A small image VQ-VAE, trained from scratch.
Training: soap at rate 0.0037, 8900 steps.
Data: trained on capsule endoscopy frames (Kvasir-Capsule), 27.0 epochs.
Rows from block 1 of the decoder of a small image VQ-VAE, named by matrix and row number. Each number is 128 + 32 x the weight over its row's rms, rounded and kept within 0 to 255. All counts start at 0. Numbers have three digits each. After the name is the row's rms in percent of the matrix's.
After each channel's rows are labels from the 100 images, of 14976, where the channel reaches its highest value: "top examples" is what is common among them; "colour at peak" is the nearest of a few named colours to the mean colour under the peak. Only what is clearly more common there than usual is listed. The data: capsule endoscopy frames (Kvasir-Capsule).
# conv: 3x3 conv (decoder.mid.1.conv.weight, 96x96x3x3, each kernel summed), inputs 0-95

conv.58 084:171150098144056134130115149120156143151137196132124095110127131140084128128115127068143136105050082135150095150146116132172122109146107165155080178113135138119111156116119098155184123132109110217138145090111107194127068158123122128113191057184136128131102143179187077123169126165137164111
top examples: finding: ileocecal valve
colour at peak: black

conv.79 104:094124109092110124141082142174114133114092127091169134115088135091085131118087121145137114130120156094094117132165178141139111103062233081178153084089127129165185152101126163143123162201094123127139159152159147147033064152118175118120114173113109130166108103123111167113088160150124137148
top examples: finding: pylorus
colour at peak: black

conv.61 098:164147132136136129131150148153126150096151138130139131098156142110142130186089076128120112174131117127090122090069111085150107091097167125117141148154093151147147144071099108150117134077059107101166056197103113173188122106137114148172140143037124121122172176146108168092161067163103194106
top examples: finding: pylorus
colour at peak: pink

conv.88 079:119126189138108118118103121121134112107143143134108094108104144140154137124136110142122108155136149195092103126079056088138151157077106081158090100129185116116206071142126181117157094148134145115174122086111136105095071135146074164164161124172139164137039176099150132183115049123106130152
top examples: finding: foreign body
colour at peak: pink; yellow

conv.85 129:112179142192130111158091155107101145139098086153154176117204106095146069116116121084130123148131135111161148122087144081153120062152155161118206108086119134080148179137137150113096131125157187134136132113141058147129137202149112129192120086139165149112126125122088107123052109127142188120
top examples: finding: pylorus
colour at peak: orange

conv.76 099:151161119097087167118135185070107135123118127123198155115150087119120111114126114114243163074112115141094147117122117093122142112087113146181098194116159116151135144150103124155082130059109089177154171122199166170129166137127108103112170141125115159081082140145127182095169117100145139153
top examples: finding: pylorus
colour at peak: grey

conv.38 078:155102090116155144108121108173085105170072132102107105145107139144102079108177127129053140172171131145130167091161108098087140100093156184111094114127161089158074133134130104139121168015124098168135154127091154098103106129168176146137077166115185139153144105167138131084120156184122152151
top examples: finding: pylorus
colour at peak: pink

conv.62 135:174099075141090131106134091139217140139149166085108164114134138158155157126136133091204165102138146067120171147152162117120092118110102155187157142120093125187160164100165113111103168134141178156044154119188138164103117081121092188144129105122126122128123123118072083106147072118139153140
top examples: finding: ileocecal valve
colour at peak: orange

conv.64 098:168187166112105126114132103105102063083096067113134139147156161117085110171121132146185146106138147106092155135140128140199147168112125076128102129140137131079118165082182160118082152115155102145160075160136107146114128101152081096099171124111204151190129142148083122122116159091034144120
top examples: finding: blood fresh
colour at peak: pink