config.yaml
model: "image VQ-VAE"
crop_scale_min: 0.7
encoder_norm: "layernorm"
encoder_head_dim: 32
encoder_bias: "none"
encoder_width: 192
decoder_activation: "silu"
init: "orthogonal"
optimizer: "soap"
beta2: 0.99
lr_schedule: "cosine"
warmup_steps: 440
Rows from block 2 of the encoder of a small image VQ-VAE, named by matrix and row number. Rows with one number belong to one neuron. Each number is 500 + 25 x the weight over its row's rms, rounded and kept within 0 to 999. All counts start at 0. Numbers have three digits each. After the name is the row's rms in percent of the matrix's.
After each neuron's rows are labels from the 100 images, of 14976, where the neuron reaches its largest size: "strongest on" is what is common among them. Only what is clearly more common there than usual is listed. The data: capsule endoscopy frames (Kvasir-Capsule).
# gate: MLP gate (encoder.blocks.2.mlp.gate.weight, 768x192), inputs 64-127
# fc1: MLP up (encoder.blocks.2.mlp.fc1.weight, 768x192), inputs 64-127
# fc2: MLP down (encoder.blocks.2.mlp.fc2.weight, 192x768, transposed), outputs 64-127

gate.165 100:524469484474499507532503499532533532489484506534458496470514503539495517484525487499511497521520536524503537502485463523485486479499539490519513521492523491493457487499506529494514519501511528
fc1.165 109:492536541481489528459479501497472483526485492479505516504497483467494503552454497489489503503502461486489492501525499494511496497503473526501462488505509477514549478477516465518513475504492443
fc2.165 111:460487486488505520502507451455542468488459530523501483505548517510470506539525497516468471555513528503506501547504476523475516478515504475495521514502482485487480487501539501447492542512487504
strongest on: finding: blood fresh; finding: pylorus

gate.460 099:481449451486522479485557500535493490473525467539584524471493494556504480512500497537488459530506521503518504485491488526522457485493521515481495498443476473506485498503525494513525488556467536
fc1.460 098:485512575489477498493436535528484535517481502498502472551500520496485535456460474486509505485503534538473465494526511469503485534456505487543510531530445510520497462530518494517504497449541470
fc2.460 116:502512532500500485514526489513466479465461492495533481447484467525519491526489484509509524503493506503529538558551513480455445484502496487476503493509493521491495560476498493507555529540475487
strongest on: finding: lymphangiectasia; finding: blood fresh

gate.719 103:531476494498510505547487491471497541518491515503501564527468560450516523480511495464510488481510529553485496481543505471493506476525520459535530445517518478513481499503518496515487505490504508
fc1.719 089:530418484505498493501496499472490553545498491494489547470481547481506540467535505532521511495484476515497444496514540495543535477514489477546511499546535483472447473504494477493506508505505471
fc2.719 095:490489505516500469463507511484541488509545487475483472503484490526476499485515527494479531533528489518534481538445516509464502532493513548523491499480505474515497506490451492521500452440514521
strongest on: finding: ileocecal valve

gate.341 079:446522497530485469457528528510431478507510477509477506507484570537487509486519491509516555469484498510528516536502477436443545486475523503488524479537521518481459492435506536478529489492497486
fc1.341 072:516518489530514497473489480490482465504506474488501518505520475529494506469564468508493536494501493556541507522534533449444535523477493508530502486520488446513474498466486525472465466497524492
fc2.341 074:515484483505513507507509458508487444528456490475447482482467495501509513532532494450504481508510481467494452534537464518508507488536485479504500459513458516470503479513459497489527525520505522
strongest on: finding: pylorus; finding: foreign body

gate.153 079:514562497455487555495479501508505519489490511487510493513486484475500487508478553490512503468455508500512506482511538493527484513530520511470521543529482540538510490517464492514490488509551493
fc1.153 082:499469490504516450500528468487489491480497470522499497476523524511485498499440510479521517517491493492494467529479476484463516440465521426529476469470509478527509527505512539507536472512493485
fc2.153 084:479539506453501528501521468462465529471504488515502499526535518451511459499497518468546544493503505517438527525490511454485519502519514533512510487491469469506508550477498542513484531507473478
strongest on: finding: pylorus

gate.376 100:493476489512508516494507546468544490472475503522476486469513544549531517491550521493482510499489542533547489484476449493509520492493501457509501519477545486480464503520521485523504466523519506
fc1.376 101:492530532498505497501524464492468485520511466482515504562509494481479496515462481506525510504503454484466514467502529517478483510518473526471447473526474492503532462527477512481496525461488491
fc2.376 089:473452495520499513468527505496564506508489508487491522495513498514461546465459522468495464499492496488469487509474496496529486493525489450484536504523504523472508499459526452501510481510495517
strongest on: finding: ileocecal valve

gate.417 116:501490441486473483500517527468470451452510490525497486534500483540513474513503526464493498466514505526514516534490500522477470498529531515465487503493498485481516505508510506478520505475528470
fc1.417 111:517509482482478464536504498496509476495500509481486479474500541521540536528515479479482489490523495464519502520488477518475502487493487484508506489509491505450528496552471527459502522491486505
fc2.417 119:518490496509520508517514474536458515476480523478472490506541502470520508480488455526485542532506482534512495494537479526536500515565518519495488536545508489496475494536469466491522525446503529
strongest on: finding: lymphangiectasia

gate.182 088:526464470475493513473479521484490490471523501519521537449513505501519531530507489492517525519466511519510536493497517507549481483512488500487535445479522463512527479515560540478482472493490481
fc1.182 089:454468506498482501521530523499505529527483505504528480528499509507547488487454484531500509521472549494475495531514490491500537486497509500539494557514496499477480491502444491533462535482509526
fc2.182 092:521504504501516530466527543483552466541517514478498467538485478505456541467512489495503477489529503520533538481477494489433523528457466487473522528487510473482474481513522479516485475497495494
strongest on: finding: ileocecal valve

gate.91 110:457506508554546528484510507532506509459515522505473468482510467488494491522504538511479503479493516498491492507495458432508491487458467524511576524502481550485481497508515515532494535526463528
fc1.91 110:459458469472528442465481474498497495523499432490484481542495519485518501475564529498531506419530486462498520486474484493482487487515502449498498486486507532529489507507514483484509478521486497
fc2.91 103:472504511498488516503562495485507460485505434485523483535541469567491499546504527496509494511463508462512496480465539489468438503496464508453494522479517508501511498507525505475494481520472496
strongest on: finding: ileocecal valve

gate.396 100:554487499546498479497495531486451487502505482550508503579470534492478471488506513492493453531482475492551498501494472500475500476500492461481519513504487469476520525486505539531486487513503544
fc1.396 100:468511484472469510426479491513515505571550496484523515507509511494463470508482498496520485486500513529486480516494480486525488520468513529461518468500515488502498491483524493463514531494497486
fc2.396 095:513488500511497442520532516481528497515477475494486497482487517483479495502514502529475540550550504471474516481475529460488489470472526520488485502498498487548557560450506480519507498513524462
strongest on: finding: lymphangiectasia

gate.239 091:480506455510494468495496529504483493522504497513503478487507507499472482497517480461505517530533539470470451567482520471474515459468493462482488562498516500524484488506489518489520480536456493
fc1.239 082:522474486547512500554512509472536523487466493510532507528483496499504537497432488520492484516496427496539548478516470506552473523541517536530535477512511479482513505445496524478530512492498487
fc2.239 090:504485530480461527491498481494446520507509498502496467497524494500470448471543523465504534517523505430474482530504482479504529457493501567495482536484498510464471481495473492554504447489484494
strongest on: finding: lymphangiectasia

gate.219 091:489498497468524489479456524528506498535534505499513520498533515489477487512568548461465512514565470509499506480463492520508475526478475547496538519491479527542535471507505504462518514459457541
fc1.219 084:487502528444520495488484506532522489540529489495522488483519525523481501490539589457482477521542489494467510491489507508548482545518505526479526496463468509522543458525499543483508505450497491
fc2.219 090:527502488505475499481465548470490499510478508490496466514578516484543503463465516513521511537478498496501526522526541494491501535477500456472492519481509495493544503487486506486505502502484454
strongest on: finding: ileocecal valve

gate.603 084:533509491504488448504510486515534550512500531467502500526482470504508531487475447542460506518442533452479497468493462471534503522558480529484463545557487474516507495468515492478483483501525513
fc1.603 092:467501513550497494500545509460489530479460484498507540482467513483509496502485521507478546495539488546496477509539513511481524503510524495528525436489460460518533461531496464467509537503497504
fc2.603 090:485526504546529486544454510461507531481499492483492503466538485481481503489499443474518499472500520487496529498496505471456514534473541527506502493495518498514540490530518548508493522521518523
strongest on: finding: pylorus

gate.503 075:526547500495501510482468504534504494524501528491496521541423483440531526480535486510489483461453505509465519511530489476466456508506508537469503475451527482514515489469515505478494461512546508
fc1.503 076:527528501488527540452480491536546459549512534503498526520433497492485505480529459501536508467452527507468541493548492520436474470508514501505533474469534493555484518459476572444492485476520506
fc2.503 083:510418498511521491534519500469496494523466509484517508506498515525500512492535493463503507486490519489532464484504505552535469490535490511533475529479507463445510486499497499546501475499487494
strongest on: finding: pylorus; finding: ileocecal valve

gate.24 092:500506493508487478530475492468492447493497480489518536465510472473495529513461470516542528511465516458487507488484503495502503520514527497554523480478464496503497557445527538510515487460522536
fc1.24 097:504509539519516514489537510541513484548514484475525499524438500522513506464493484514491484497546476506478484505529520547506495510528458488478449491486509470548506494544453489502514499553482466
fc2.24 094:501535484479488510530457506489490486489459476531490491505540487477517501519500475440490522546479542471523510497474515493515489493499533520504501483505458497484487492484562504501463513486514501
strongest on: finding: pylorus

gate.707 085:507468576538505510476483487509478508495504523516529481519438571485495483490484499465479514476497495524486482516487510530486515500490535498441532476484498537479451537506487474512501480496471498
fc1.707 068:535484452467504495490498535475507520465507460499506539491513490513524507494519472498500437440492511463557506457517491491467444536517490500554467556550501485495479511509526491468511502541555521
fc2.707 070:502481507488544512515481538519493533463523513470521508486479540509538517525507487496504505510498540484487496478490488494529567540487523524458478555491540525475489483524476492523483463509454510
strongest on: finding: blood fresh

gate.259 101:479513477479523516523496535455491492475471481509499489498519497484503504519494518509535527529483534475517516511527504524490528516514476483492454492482533519496469523484493476489535475514492503
fc1.259 105:557519497493492500503494523514504525520466497468506483537498512516428530509483469491478480510547512546452507512505511521495499479522531482510486461534486483481491476540480455543477522476520512
fc2.259 097:509505505504461519522474474526512472527494497543527517465489433507505481516478534505488519525493503505484491520509493511483515517511517509524473528491516442484531512481506458479540498464517525
strongest on: finding: pylorus

gate.535 123:497498510512475487503489490527488481483489508496499489563551467533520511514468482485506496479508490500489515503510490526478532519526548518454477500538521496499528468497502418510528512528524479
fc1.535 125:471458477504498539542541516510555490480503434562485482505522489544483461481504505494470490465482517482560515516494505505492502504510506498498500530544517453537519510478507493516513489472522508
fc2.535 166:493504452453539466504442485482516520542504479463467494473536487465519523487516537487511553481521514536496504497457510511489534462459480517526513464503513480469493532471505515532506507544490495
strongest on: finding: blood fresh

gate.478 096:493507476493551488470512490539475486512473513514490499482514518487506478466525477482496495525554493510493459485486515491490488526497506492529466487502486513458463455459513486527494486495524473
fc1.478 086:471497490495468482513489530488531499481542513488521507539483446500496526511480486523500533444468495489482499486465514526511475490493524535464499514503479497532536524508523505483521516534508500
fc2.478 097:459480478471534527505515504533491509481488484519515492454498514499508496514503539530523458519521473528480454489506431519521524481469472491506497481552489487517485484533523452514495479500510481
strongest on: finding: reduced mucosal view

gate.639 092:489541526528508523474488479532472491525496482505536476493515495491460511537480497492483529494489500524493477510523540528523507497484508491439501505499496486512477521468473541475489496494530502
fc1.639 080:487490505479543492528523503485540484482521484511446523533497519483513485472476477534499500498510539504499526477466491478469487483510493498537494515477517482480500492559528494521520533476487532
fc2.639 085:482510523474524487483456532514480520506543521504502489466518477497446508556482518487491508506453505503516502529549531495502471501532483498463475518509457515509460491479496515514497529568501490
strongest on: finding: blood fresh

gate.187 105:475462523538491502530478503516543471459505498457456483482515541500511490493448476521510517523495496509475480473533519534476524484496528516471483517476517507505494535495484469500486474516502441
fc1.187 098:487472528533489504541466495495550476462485474458469467497517513510526498463489444503500493534525495508479480480543487539487499485490508521471502511483513541492498504489478449511486458515516466
fc2.187 102:485502508496479485475503466500463503499523491546503470534489515473485480520509487505540457511497510505504452504485486449514520537508515489513510524450489484489477501456524492453535505474507537
strongest on: finding: blood fresh

gate.301 088:517504495499514499443531487469518494500483516457530467475510471484447504452506505460517541521487448486492504510449514518508505488530460517483555480499519491472472506529481519513453485470501458
fc1.301 092:482504488515501505456495493468516509490480505488494511482490493497512538510489504492519521518483472536496492503454498540533471473544502510513555496495466508473530448503486497548470521473507512
fc2.301 092:492536522496530519527492515556479502484500541509518502484507529536484468440496525513496491475524528482522540519463506511480515450471505495521491502550566487497503538494512514445537518502487503
strongest on: finding: pylorus

gate.260 111:500484502529503498492526449501527517473551557498497514528507499494536548431491475480532500495504478469479506524447492486508488523512510503513450531485478528521530493513519478528487492475451488
fc1.260 108:535504511560519484489527447493519516445540530498509513496512508548519538470523464494525534470513482488470474525475484488490494512554521480511477513469497534531538491528504453515502518482458483
fc2.260 107:479522486480468508497524511512511523462457439487519477473522502463477481512513479538513495495472515508496477500519498552466506513485496518530507508501485475525532466476534495459519479490523519
strongest on: finding: blood fresh

gate.217 103:475498505511504503459503520503451525525535511500474515477512525499497507558540499496488538470500475510497493531527505478467477500488465509497505501539511510477496509494515485509513540434475438
fc1.217 089:557492511526465532535517465487547493512447464521543469498468486488510507470438510513520519497497540480505509497475504532524489497498508490472474469464496510501519508513511516491506456549526537
fc2.217 102:499491522494510511513491475484494512562562457520548504500473478479501475476484518487534494471521482512497529496554488445522486494513439512541520537532473565498502493501497496474538521504519495
strongest on: finding: blood fresh

gate.741 094:524493480537483507532533465486501506451513502499497500473507550494473515460505521529494493481522493535509508500487486516498493488531501527477497522486477529460470509491502483516496499522510502
fc1.741 086:507521500507536496532533469528516500497491514500505503462485536501505542431471513532498516477484473505485509487499522481491457542500491513476531518516506529464520542511509545500493467531510499
fc2.741 086:479471554529490507460511530518490488537469498454445448549542542516549462509533504500513505491486491512478529511518500489458464489512487467525474495550498493545483521515506570511474495480496459
strongest on: finding: ileocecal valve

gate.556 084:523500518509511511476494506506476518508517464538504497520478484516521547516543455470480463475512528548497441552543498479480505494450438498475467485455532521518487481463474504483519493447474489
fc1.556 074:482497496473497476490517501526484491543513482488523466494516538498514494477541525538509478500481494498513461481483479510526513529516480459473493511496534545468508468460474549514537433511465512
fc2.556 079:520511509453558506559495524476476492491497500500485514517500498561532493503493524490489529542498479487487538488456544487482536490482519483528494484502522503520484504495512453446458480503530490
strongest on: finding: ileocecal valve