Weights of a small image VQ-VAE.
Data: trained on capsule endoscopy frames (Kvasir-Capsule), 27.0 epochs.
Rows from block 7 of the encoder, named by matrix and row number. Rows with one number belong to one attention dimension. Each number is 500 + 25 x the weight over the matrix's rms, rounded and kept within 0 to 999. All counts start at 0. Numbers have three digits each.
# q: attention query (encoder.blocks.7.attn.q.weight, 192x192), inputs 64-127
# k: attention key (encoder.blocks.7.attn.k.weight, 192x192), inputs 64-127
q.133:514534490449506492486505430472508479540531464521488504523522507514524467458537509475531503490508509520500533501466525464505481514501484503486500492472512515490496481513458520504532523516472449
k.133:509516527490524466527512544498497477444506518519474507450511550516516507523516517519474489497515491488495525469533499506495476450486493483496542496533532498449530500483471488552530509523498468
q.134:532475485531518479481482441492502507542512592496500531493470442485492475472482521473475478491407484499477514469542491510474497486510484521508491510512471505518507503464486528476500513497493562
k.134:502538493530490521486493495477533533507497467472479489503523549506469506481538515487520532494492483515461488521434495529477513534545488483477478500499498527551513477525501491480516539500518541
q.135:532538541443458500499527489479514480534495514531452476461478472491508486478480471460503495487554479488506449503490497476530476517487468535514497508445514531500517480493524512474491501490488511
k.135:507464485501484490505482540465500485451502533473522506476522495489473509468499525486489493562477492493457490533543544458463486521492514450487529492505504470515500519495463507509491469504528487
q.136:491489489505520468468498501465513506550507472488512508517497489504509508527525507507504530495474494515491483516485498472503486524482490485506491494512463507492537507519453542491512483483532479
k.136:506538507447501494529490533501526507541482471476543523450506521513499525495528491519469454523519504511551503458463484547504491486462540543477511548490539542488492477491477514495495477559520504
q.137:481496492544478471468504534501523569504557504499516490518422502532501482509502525477485496513521471482507537495527480454483520499523548485501486472484532506496482514515446535499496525475493499
k.137:491489454480474468528459461511463492517422501562462495504500501480535532556502427489542522582524508540456494521534489473580507515493453482541516525480493545418530463507508503454507458508482435
q.138:484507524544564480479488506509512515554490469479515517471488498479491518526488562489484447431470487509493504483463480526476530519523482525458501439490501518575535491521454483489503488501514510
k.138:518502527536514508503473505525524493508515575475521548505519478497473532489485528486503551478498500497515490474473468485530459516485529508538492517519495486491480440547486489479501491508502532
q.139:483520514525477491514481475505539530508491489469462484476482504510512492516491495510549522469486551473525467520493492553539493483531496470501536483499441480535498464500474519486449484488478479
k.139:494539495482473474506472505486458474497502496499513481521492479526541499485546504487507494488518515487521538479536476532534537562492469523491525483498504482480514546523493476556487518494508492
q.140:471490535581507527533535502501533472485525466466505535548513506520503500499490528502483485509455503497511532484520485482509517457530531468524504486490523491528466490481489480548515519535508491
k.140:514524492492496472490449511486460486457490492502520494483484460477489503472528494536557499515520557483547489485489527479484475471497497511523461444484507486482526515481489503489518490498536502
q.141:475472486529488476471471515536525509538552531506546470569487473476492498484518543491514469461526517470474514433507550490518495522534486522495519530517515477493484493462477491493504443497521486
k.141:458516498512496471532545472480549484510485453505447516498515472471560486531493503506480520498490490486491500467476490523466532468551506496517521516497506488481517454536502484526485489505518501
q.142:477504454540507494460507533536464506466501481478510523530500507514460498506546427509494517457551501522524505514509541521509503502482508501487468486513510537504525498478470477541555477541527465
k.142:480463503534458495490495521502553489495519509542485485498483483508527502498451570486523493523477493490476515484570509495530469491487511491492513507478501491481541497486465511475435472442484476
q.143:504506526483447488453498498499455492512449466517502519519505521520491507516489496478507487519501512557570494529470492486506456479480546506486521526491499521472455463516479506509504507523469485
k.143:484465470484513531522506509565513489454530515507482519522500463500497491518506477491526477429518485475483498501461513474493509493499471520470489478501509498452502506510502509479517500534509501
q.144:518558475443480496559484453487476499495509513517497477483553480512499501500514475537452492485523500498490501477517525532530516490472449508470519512497483522527456489520526508505491503494449535
k.144:529510509525473516481540532489515515494477508489534487485510511420510494454469538487473471492531481475517500462544497505475473508530512544497456475511477452508506541442486481494510485516505538
q.145:511485466478508543493534490481484461495438526508498507461536487486456506484509466471497471473499509497498479479483522505517499495483471530515525515497468487494535480499549489498473473553536498
k.145:483539524523556516487520493515474498495541491483544506500533514504510488478436558526465491411492450474519494468465449564437458484473511514481492503487537440540476558470502506534485508534473512
q.146:500555539438484516542497473499544492501486507490498534505486528503513549486528521531517511524520490524518490483458518507486486522456530483481492508505531520489485548517522510507540491513504532
k.146:477495507492492529471510511493463505502513513512493513513513484490505493510467492503491568520506477460480502506527501478487527475534508492473533537483470508512522553482498503495544507511493510
q.147:517484477489508487526545531502461567510462514484458493479465508512519526521490497523474492497500482509532483491533494506532467497549506539559464504452483492525488564449530514461539487496514460
k.147:494457470525483507471442494459505483501498476530478433515516492494512491526512489479500519506549514474458523550545545519547560511470537456495516537502496485484533496545487528557507478459493468
q.148:491535467490479529549493506475526471520477512484492472531465474517515525481492499551465509487470462485515469546453480488488527515505514489502509470487516472493526502461443493504497523477485479
k.148:510507511491493528503509499497510495529495503519531530546514486495532505496495513474497457505503495514532519453485488511497492532469473531478486536536474486491487544489509508483492515539545474
q.149:529485468459531439502516515530540509480471469490497502470499516531479504543482527514455508492485516543516485494516534498461509454501489516511459499468489480478469513526547494494501524498502529
k.149:504501514488486518471499452502470515507517535512488493496490545506519462438495508501463552501507510483504471520509476512510510479481521488490492530489515491514531500492478514496455501470510487
q.150:506477479492427520516487523471499545483482473534513467498467497504540488507511443492505517489532505528482491506518480555517555535462458506500469519496496481492532481485507498477518500471513499
k.150:481510487459495506513513512492495521486467510490483514496542518511504520465506511499487522509524527498488490543489524492502462502508502519456553496454527508537492533480516482513468487523474496
q.151:525480512540506532505464503486521484448532487501499490527531511526492491473502527526533538479516459493489539541518501503477515537495485478526508528529503458507458507501530502505515502527480508
k.151:531472446531489505473522503525489497488486534497529460513498516498490501490535501498484475490485495517478474525511498500485511534487512501527487491461519519525517508516502504491490497483509494
q.152:495479514504537530487484517502523462511537510480519517523469525520530513495471588537508496495423500501495503500519512517487541495472552476523445492491560481515535520521477495481507472500531480
k.152:464488507509470500470465491477485502491446517491464510533542470505510527480574451492507475527528523545464524534458498495493495474494460521523543488468485542513480478543455513493451488531497462
q.153:522492524485510470519494493496461472523475503497481488487526497471464484489529477506515532534495494499501507497502510486537480493501493494523516512497454495482487518527501520518487502484493502
k.153:512531519520516518526490490522520502497526524515527514482517477493502482507487491475490483489493460488500489495488503489494488513479522500466498499480494505515507512527470524471506489520500511
q.154:476494442470468473498507533548500512471466504521489492479515495552488434552498473495454542506530542490492525516491505479470510464499559501565520548491502525469504502495511524532491514504505533
k.154:508487553490482500489476469533499499488507480502504505482498497498474493548499508493504443489490472515477488474481471494502502510519465540457460466516442460535503503492506497417516532459496505
q.155:505518471480488587519512485481497527482509516489503486496527480491487513481474523490528519516497487472494435493518535509500512493489471457522518518487549503484495519518503472479504461521458499
k.155:511436519531510471510523508499460502529494466488493467487484482526475497469496524491505503483523485519517509514496445469496502491462541480551460505458491487472513501485490488484515512473454528
q.156:509446491494491488535475509498499492514463538505482517477456519512532532520495465500475508512483452491455521467531463499522450482457526493526547508494506513485495517525497473497513480536487519
k.156:493548566458461531520540522518500531492504507531563510550516472476484546482505495507484493490517541476518449531474521489524454540523485519480488497505481504522456496465500475466500499535534543
q.157:481537509498496456485470525507504490521505441494514504479487495470500503499500525505501534466486500473482483469495491490480509495490485502478491468526498518492501485527467475551484514487520477
k.157:494492479486475461482461481473488504492525476485492489525525483475545501483523463495459515497558545523542531562467507513501527477487530514493479507445496494515478517496487528491533509486482480
q.158:508498530521517501481463474463525510474535528481536513500507520468440484474523514511479511502461470499483532498468496498500496501532506479491473507524483495489500491535484496469529488531489530
k.158:539536490524486530498518517493478513507503501489484508495496504510493474503511545497490482473517480479502529515487475475476477514470512532513502508503524507524515510516478523514521535483491551
q.159:510509491475509486538544493515487516506497486498492538501501534503454507489474502487471469503462490447508546472543534488510427500536526512457495531490528498498502496508504498494526492500515484
k.159:491492546501515496504498503476531510491469473523521529475485492476492542503505512527525477501484521517513462501515510513495498504537485492519546487510491540515472468490502492464526468494470530
q.160:479491527517477476507484467497505501468477496498512470506506505514467503531499492496491492540488491502535520481491510504489496526490518500504526486507475514470520481511479506505530504474480528
k.160:466496526475506487478503491487526509531515511465511480510497493500543468485490535478517482480508503473460456470476520486534489497488503497532500544517508498494484494459494479440482522522501451
q.161:509548496507470526474543491466513487503500513456505473506479552555507521492551503510515511500526517491462528490478506515535523505448490497492451497495506487475495478501514460524495514520520485
k.161:506540532505459487508480505450540501529521542479542497524512529496522521523481543463484494511497513537511478516525518471457493471537511505487508514511507504486491526500479526458548494458486528
q.162:516492505506503524527465510483490508491502508507524511495513525483491523494503475489443522479498458510518488514509498496503537510515500520502469525499504526531462496517549533489460473519499500
k.162:491453462535520526528522531480511471506536466531474492537565453496480507518502444529547535505537511501473473501507472497485467524527492520507460469535479512499472540518495469523517491557538452
q.163:539524497499485495491489497505485510503481498493489514484533523471455454518500514492489510488495487533489518519506471518465482459527495496551492488489507469524505480496517486498508499471488501
k.163:497499499537523491508469510491497490525500500497483497480491484501487458457478497468501529445506505490499480510486478506487527504492514453489508548533492510489511500500518500537507480529500522
q.164:493498521485528531529524513525503449478496498511515525509516509481509494465513507495477485481525519499465469485504542502529483525507506517472498509504447520498464506524516469481525520484520500
k.164:488485458511492501487525521529506520463511511540446462532468540519491542473472470491498523510511476513507496499520465505493477450521523502489508511493535556496505490461481469479482459521471523
q.165:467501452500512516509503510511492496492490525491524488505483528526535521505484524471533499518488520492494506516527501482539491495489502488537497435477502494436542520459473510496523522484545484
k.165:502520491449510469523519502499497469501513536493527543530530503477540485514490459514521513507495499520505470495480512507537487479513517504502562476523493512565483523544538473501497473504482451
q.166:496499545530526481516462470552488524479500496509513501506520497507491516478493497488490503495498514532490495495505514513509508494530463488530489489531492513496518499493550515472505516516528498
k.166:529499517485497520502506529487520507472469523488511470509491493502498506494514512490516504464534528507474503504509494508502486486497496481499481508479485473466507521512488454506482528475465498
q.167:505522507478446467510507519493489495510473504493488534476489467497529490501478487503527488455518498429495493514510508520497478517493481523525534480456522501495515498469492452513491492486524520
k.167:508505487490479511508522462496478471502491496513484484503478465505480503484503496527514528504524489505509534465487463514493479549510515480489497463479493523507494493499480485533475502504480485
q.168:493516509468520481518534515523485507475521493501505496497518516511469529520484478528497507479504469492544476505485503485525509500527492514494524528520518509496492503526496465512529487488512502
k.168:518516478514505514466471519455481493518511479518512510546477477532522467495478508482492513507529541515463510499497453493527476491508509477525490489491481534507502475508494532496517493515485493
q.169:494521450502484492486521489474491497559487452495508498480483489463506495483483517503526483511490474503489533501494467488489500493465508487509500470483511504467533504493462534496502503528512512
k.169:510527531512473471502521461499473485496491518465489526510483516481501504478496536489486459543501499512519510537522510482546520496503462495499482487489448526479488483485472514462508451457445513
q.170:486516493473557543495493480515505511526513495487557493512555466486485501484506532493489526478474465498509474493488523460462545534500496512490519485486491513516493452507530492477509483489557507
k.170:457465512546525514498498502510498467500523449515482501494513459494507484504475429504537506498513495504508501451498489486502510502517517487502476487491452503497497492493500493521512572520494480
q.171:486471531463508501475494490465536496510486458536503495499488508514482477507465497492507504508478502513489539450447453514490480494519476544506517487493530495537508476478501536541507498524469524
k.171:471518520479482486500492488503493505490520515477536519502509495489491461520523486527527499470509473481514497493509489494545478543500501505505480474510477490488486523497479476505492536511523476
q.172:542487496503469434522494514498493486477471494481499490503485493519537515514487536473509500506466487492501529495449464536498474502538532517479510519465528496551523515484511458511511491492508479
k.172:479503488490542508491478490454535476506515525510451518511495491494494533496511495506482514492504515472507505514491497493477529473492509499483500492533502503503489523487514516459517474485494503
q.173:469475482496471452526487492477490497523498480497492498500537529487531490503488485488487485507508492556521524513480483482518500486512507495436466511531498486473529531534485566505494509449524462
k.173:505517503488499513501485541456503536513476491524497479486464464519498510545508499526492517514492534470478523496433468525463490473488530497522495490457507503482492448496491524509476478476498487
q.174:506484527493497497495493487529472520492513549473475457521532537480460480502484480472468491509479467498475459516541479532490537519560495489490492511463469500474495479478501507454479517467525521
k.174:498521484486465521522482523492488464522504493504474514495491464487470471472513481525497490492522490514501484507537473486499481505539452519464523511535493498476505538479457471463517482511481505
q.175:533487549530472499525472475491524489525469487490508476514542514486487473541498513442516480470420532478508462523502474512498520528498461480499498496504461507533493521510512482483504510492516490
k.175:472536509492517501501500467510480551495495493483452516536486512550480533462519508491478470504515507482504495500516483486520523505514517459494499513499506516465486490505494523506533519489495522
q.176:485495508509523502490503492475522497480512523501487495488473548525517502510560540479474521520504533515530494517498519480531495516520520496517518516478526493468479485502493509482490505481515479
k.176:472478524488492448476524477513534483491498473512481516510516510478486486485535522504530520479518463489506492465484518519486483511563481502497499459480475475511523507475484477478514519489467551
q.177:511495517517500508522506512496475546523487522514527528494489516494514515496528513478502503467498520471489484519516484483470495501501494506497509505518443513519490524501497536485490491495490503
k.177:528485449510530492495508527469517516479506478510489520501522490510487542521484467461517501488493505470496489464490498511491517511468530501531469507486501490490508486488527508522511502476508457
q.178:501507473536466494508490517499520515521524465471496478471484532503480530519507532477522499556517492516487541477501487462485480473482489486504497467498498508494546511484455517506504475503491491
k.178:521596537477483483475488472498489548512500533485512497491475541496494519523505547465465479536450515511504477477527507469524525459487500509538499511473485482496473480482515513500511498464466503
q.179:504464486461492466498488483518519487529517527492522499530504499496476507523486487521532460504469524494500506530521534520528466484501497493460511489501463501527517511517495490470505495506505518
k.179:500496508558499496560470538486475521499481472504501498523463514512534520498528506473479522503535500517481477497496490483488506487484551474499504479523476434465526477514491509508468541528526495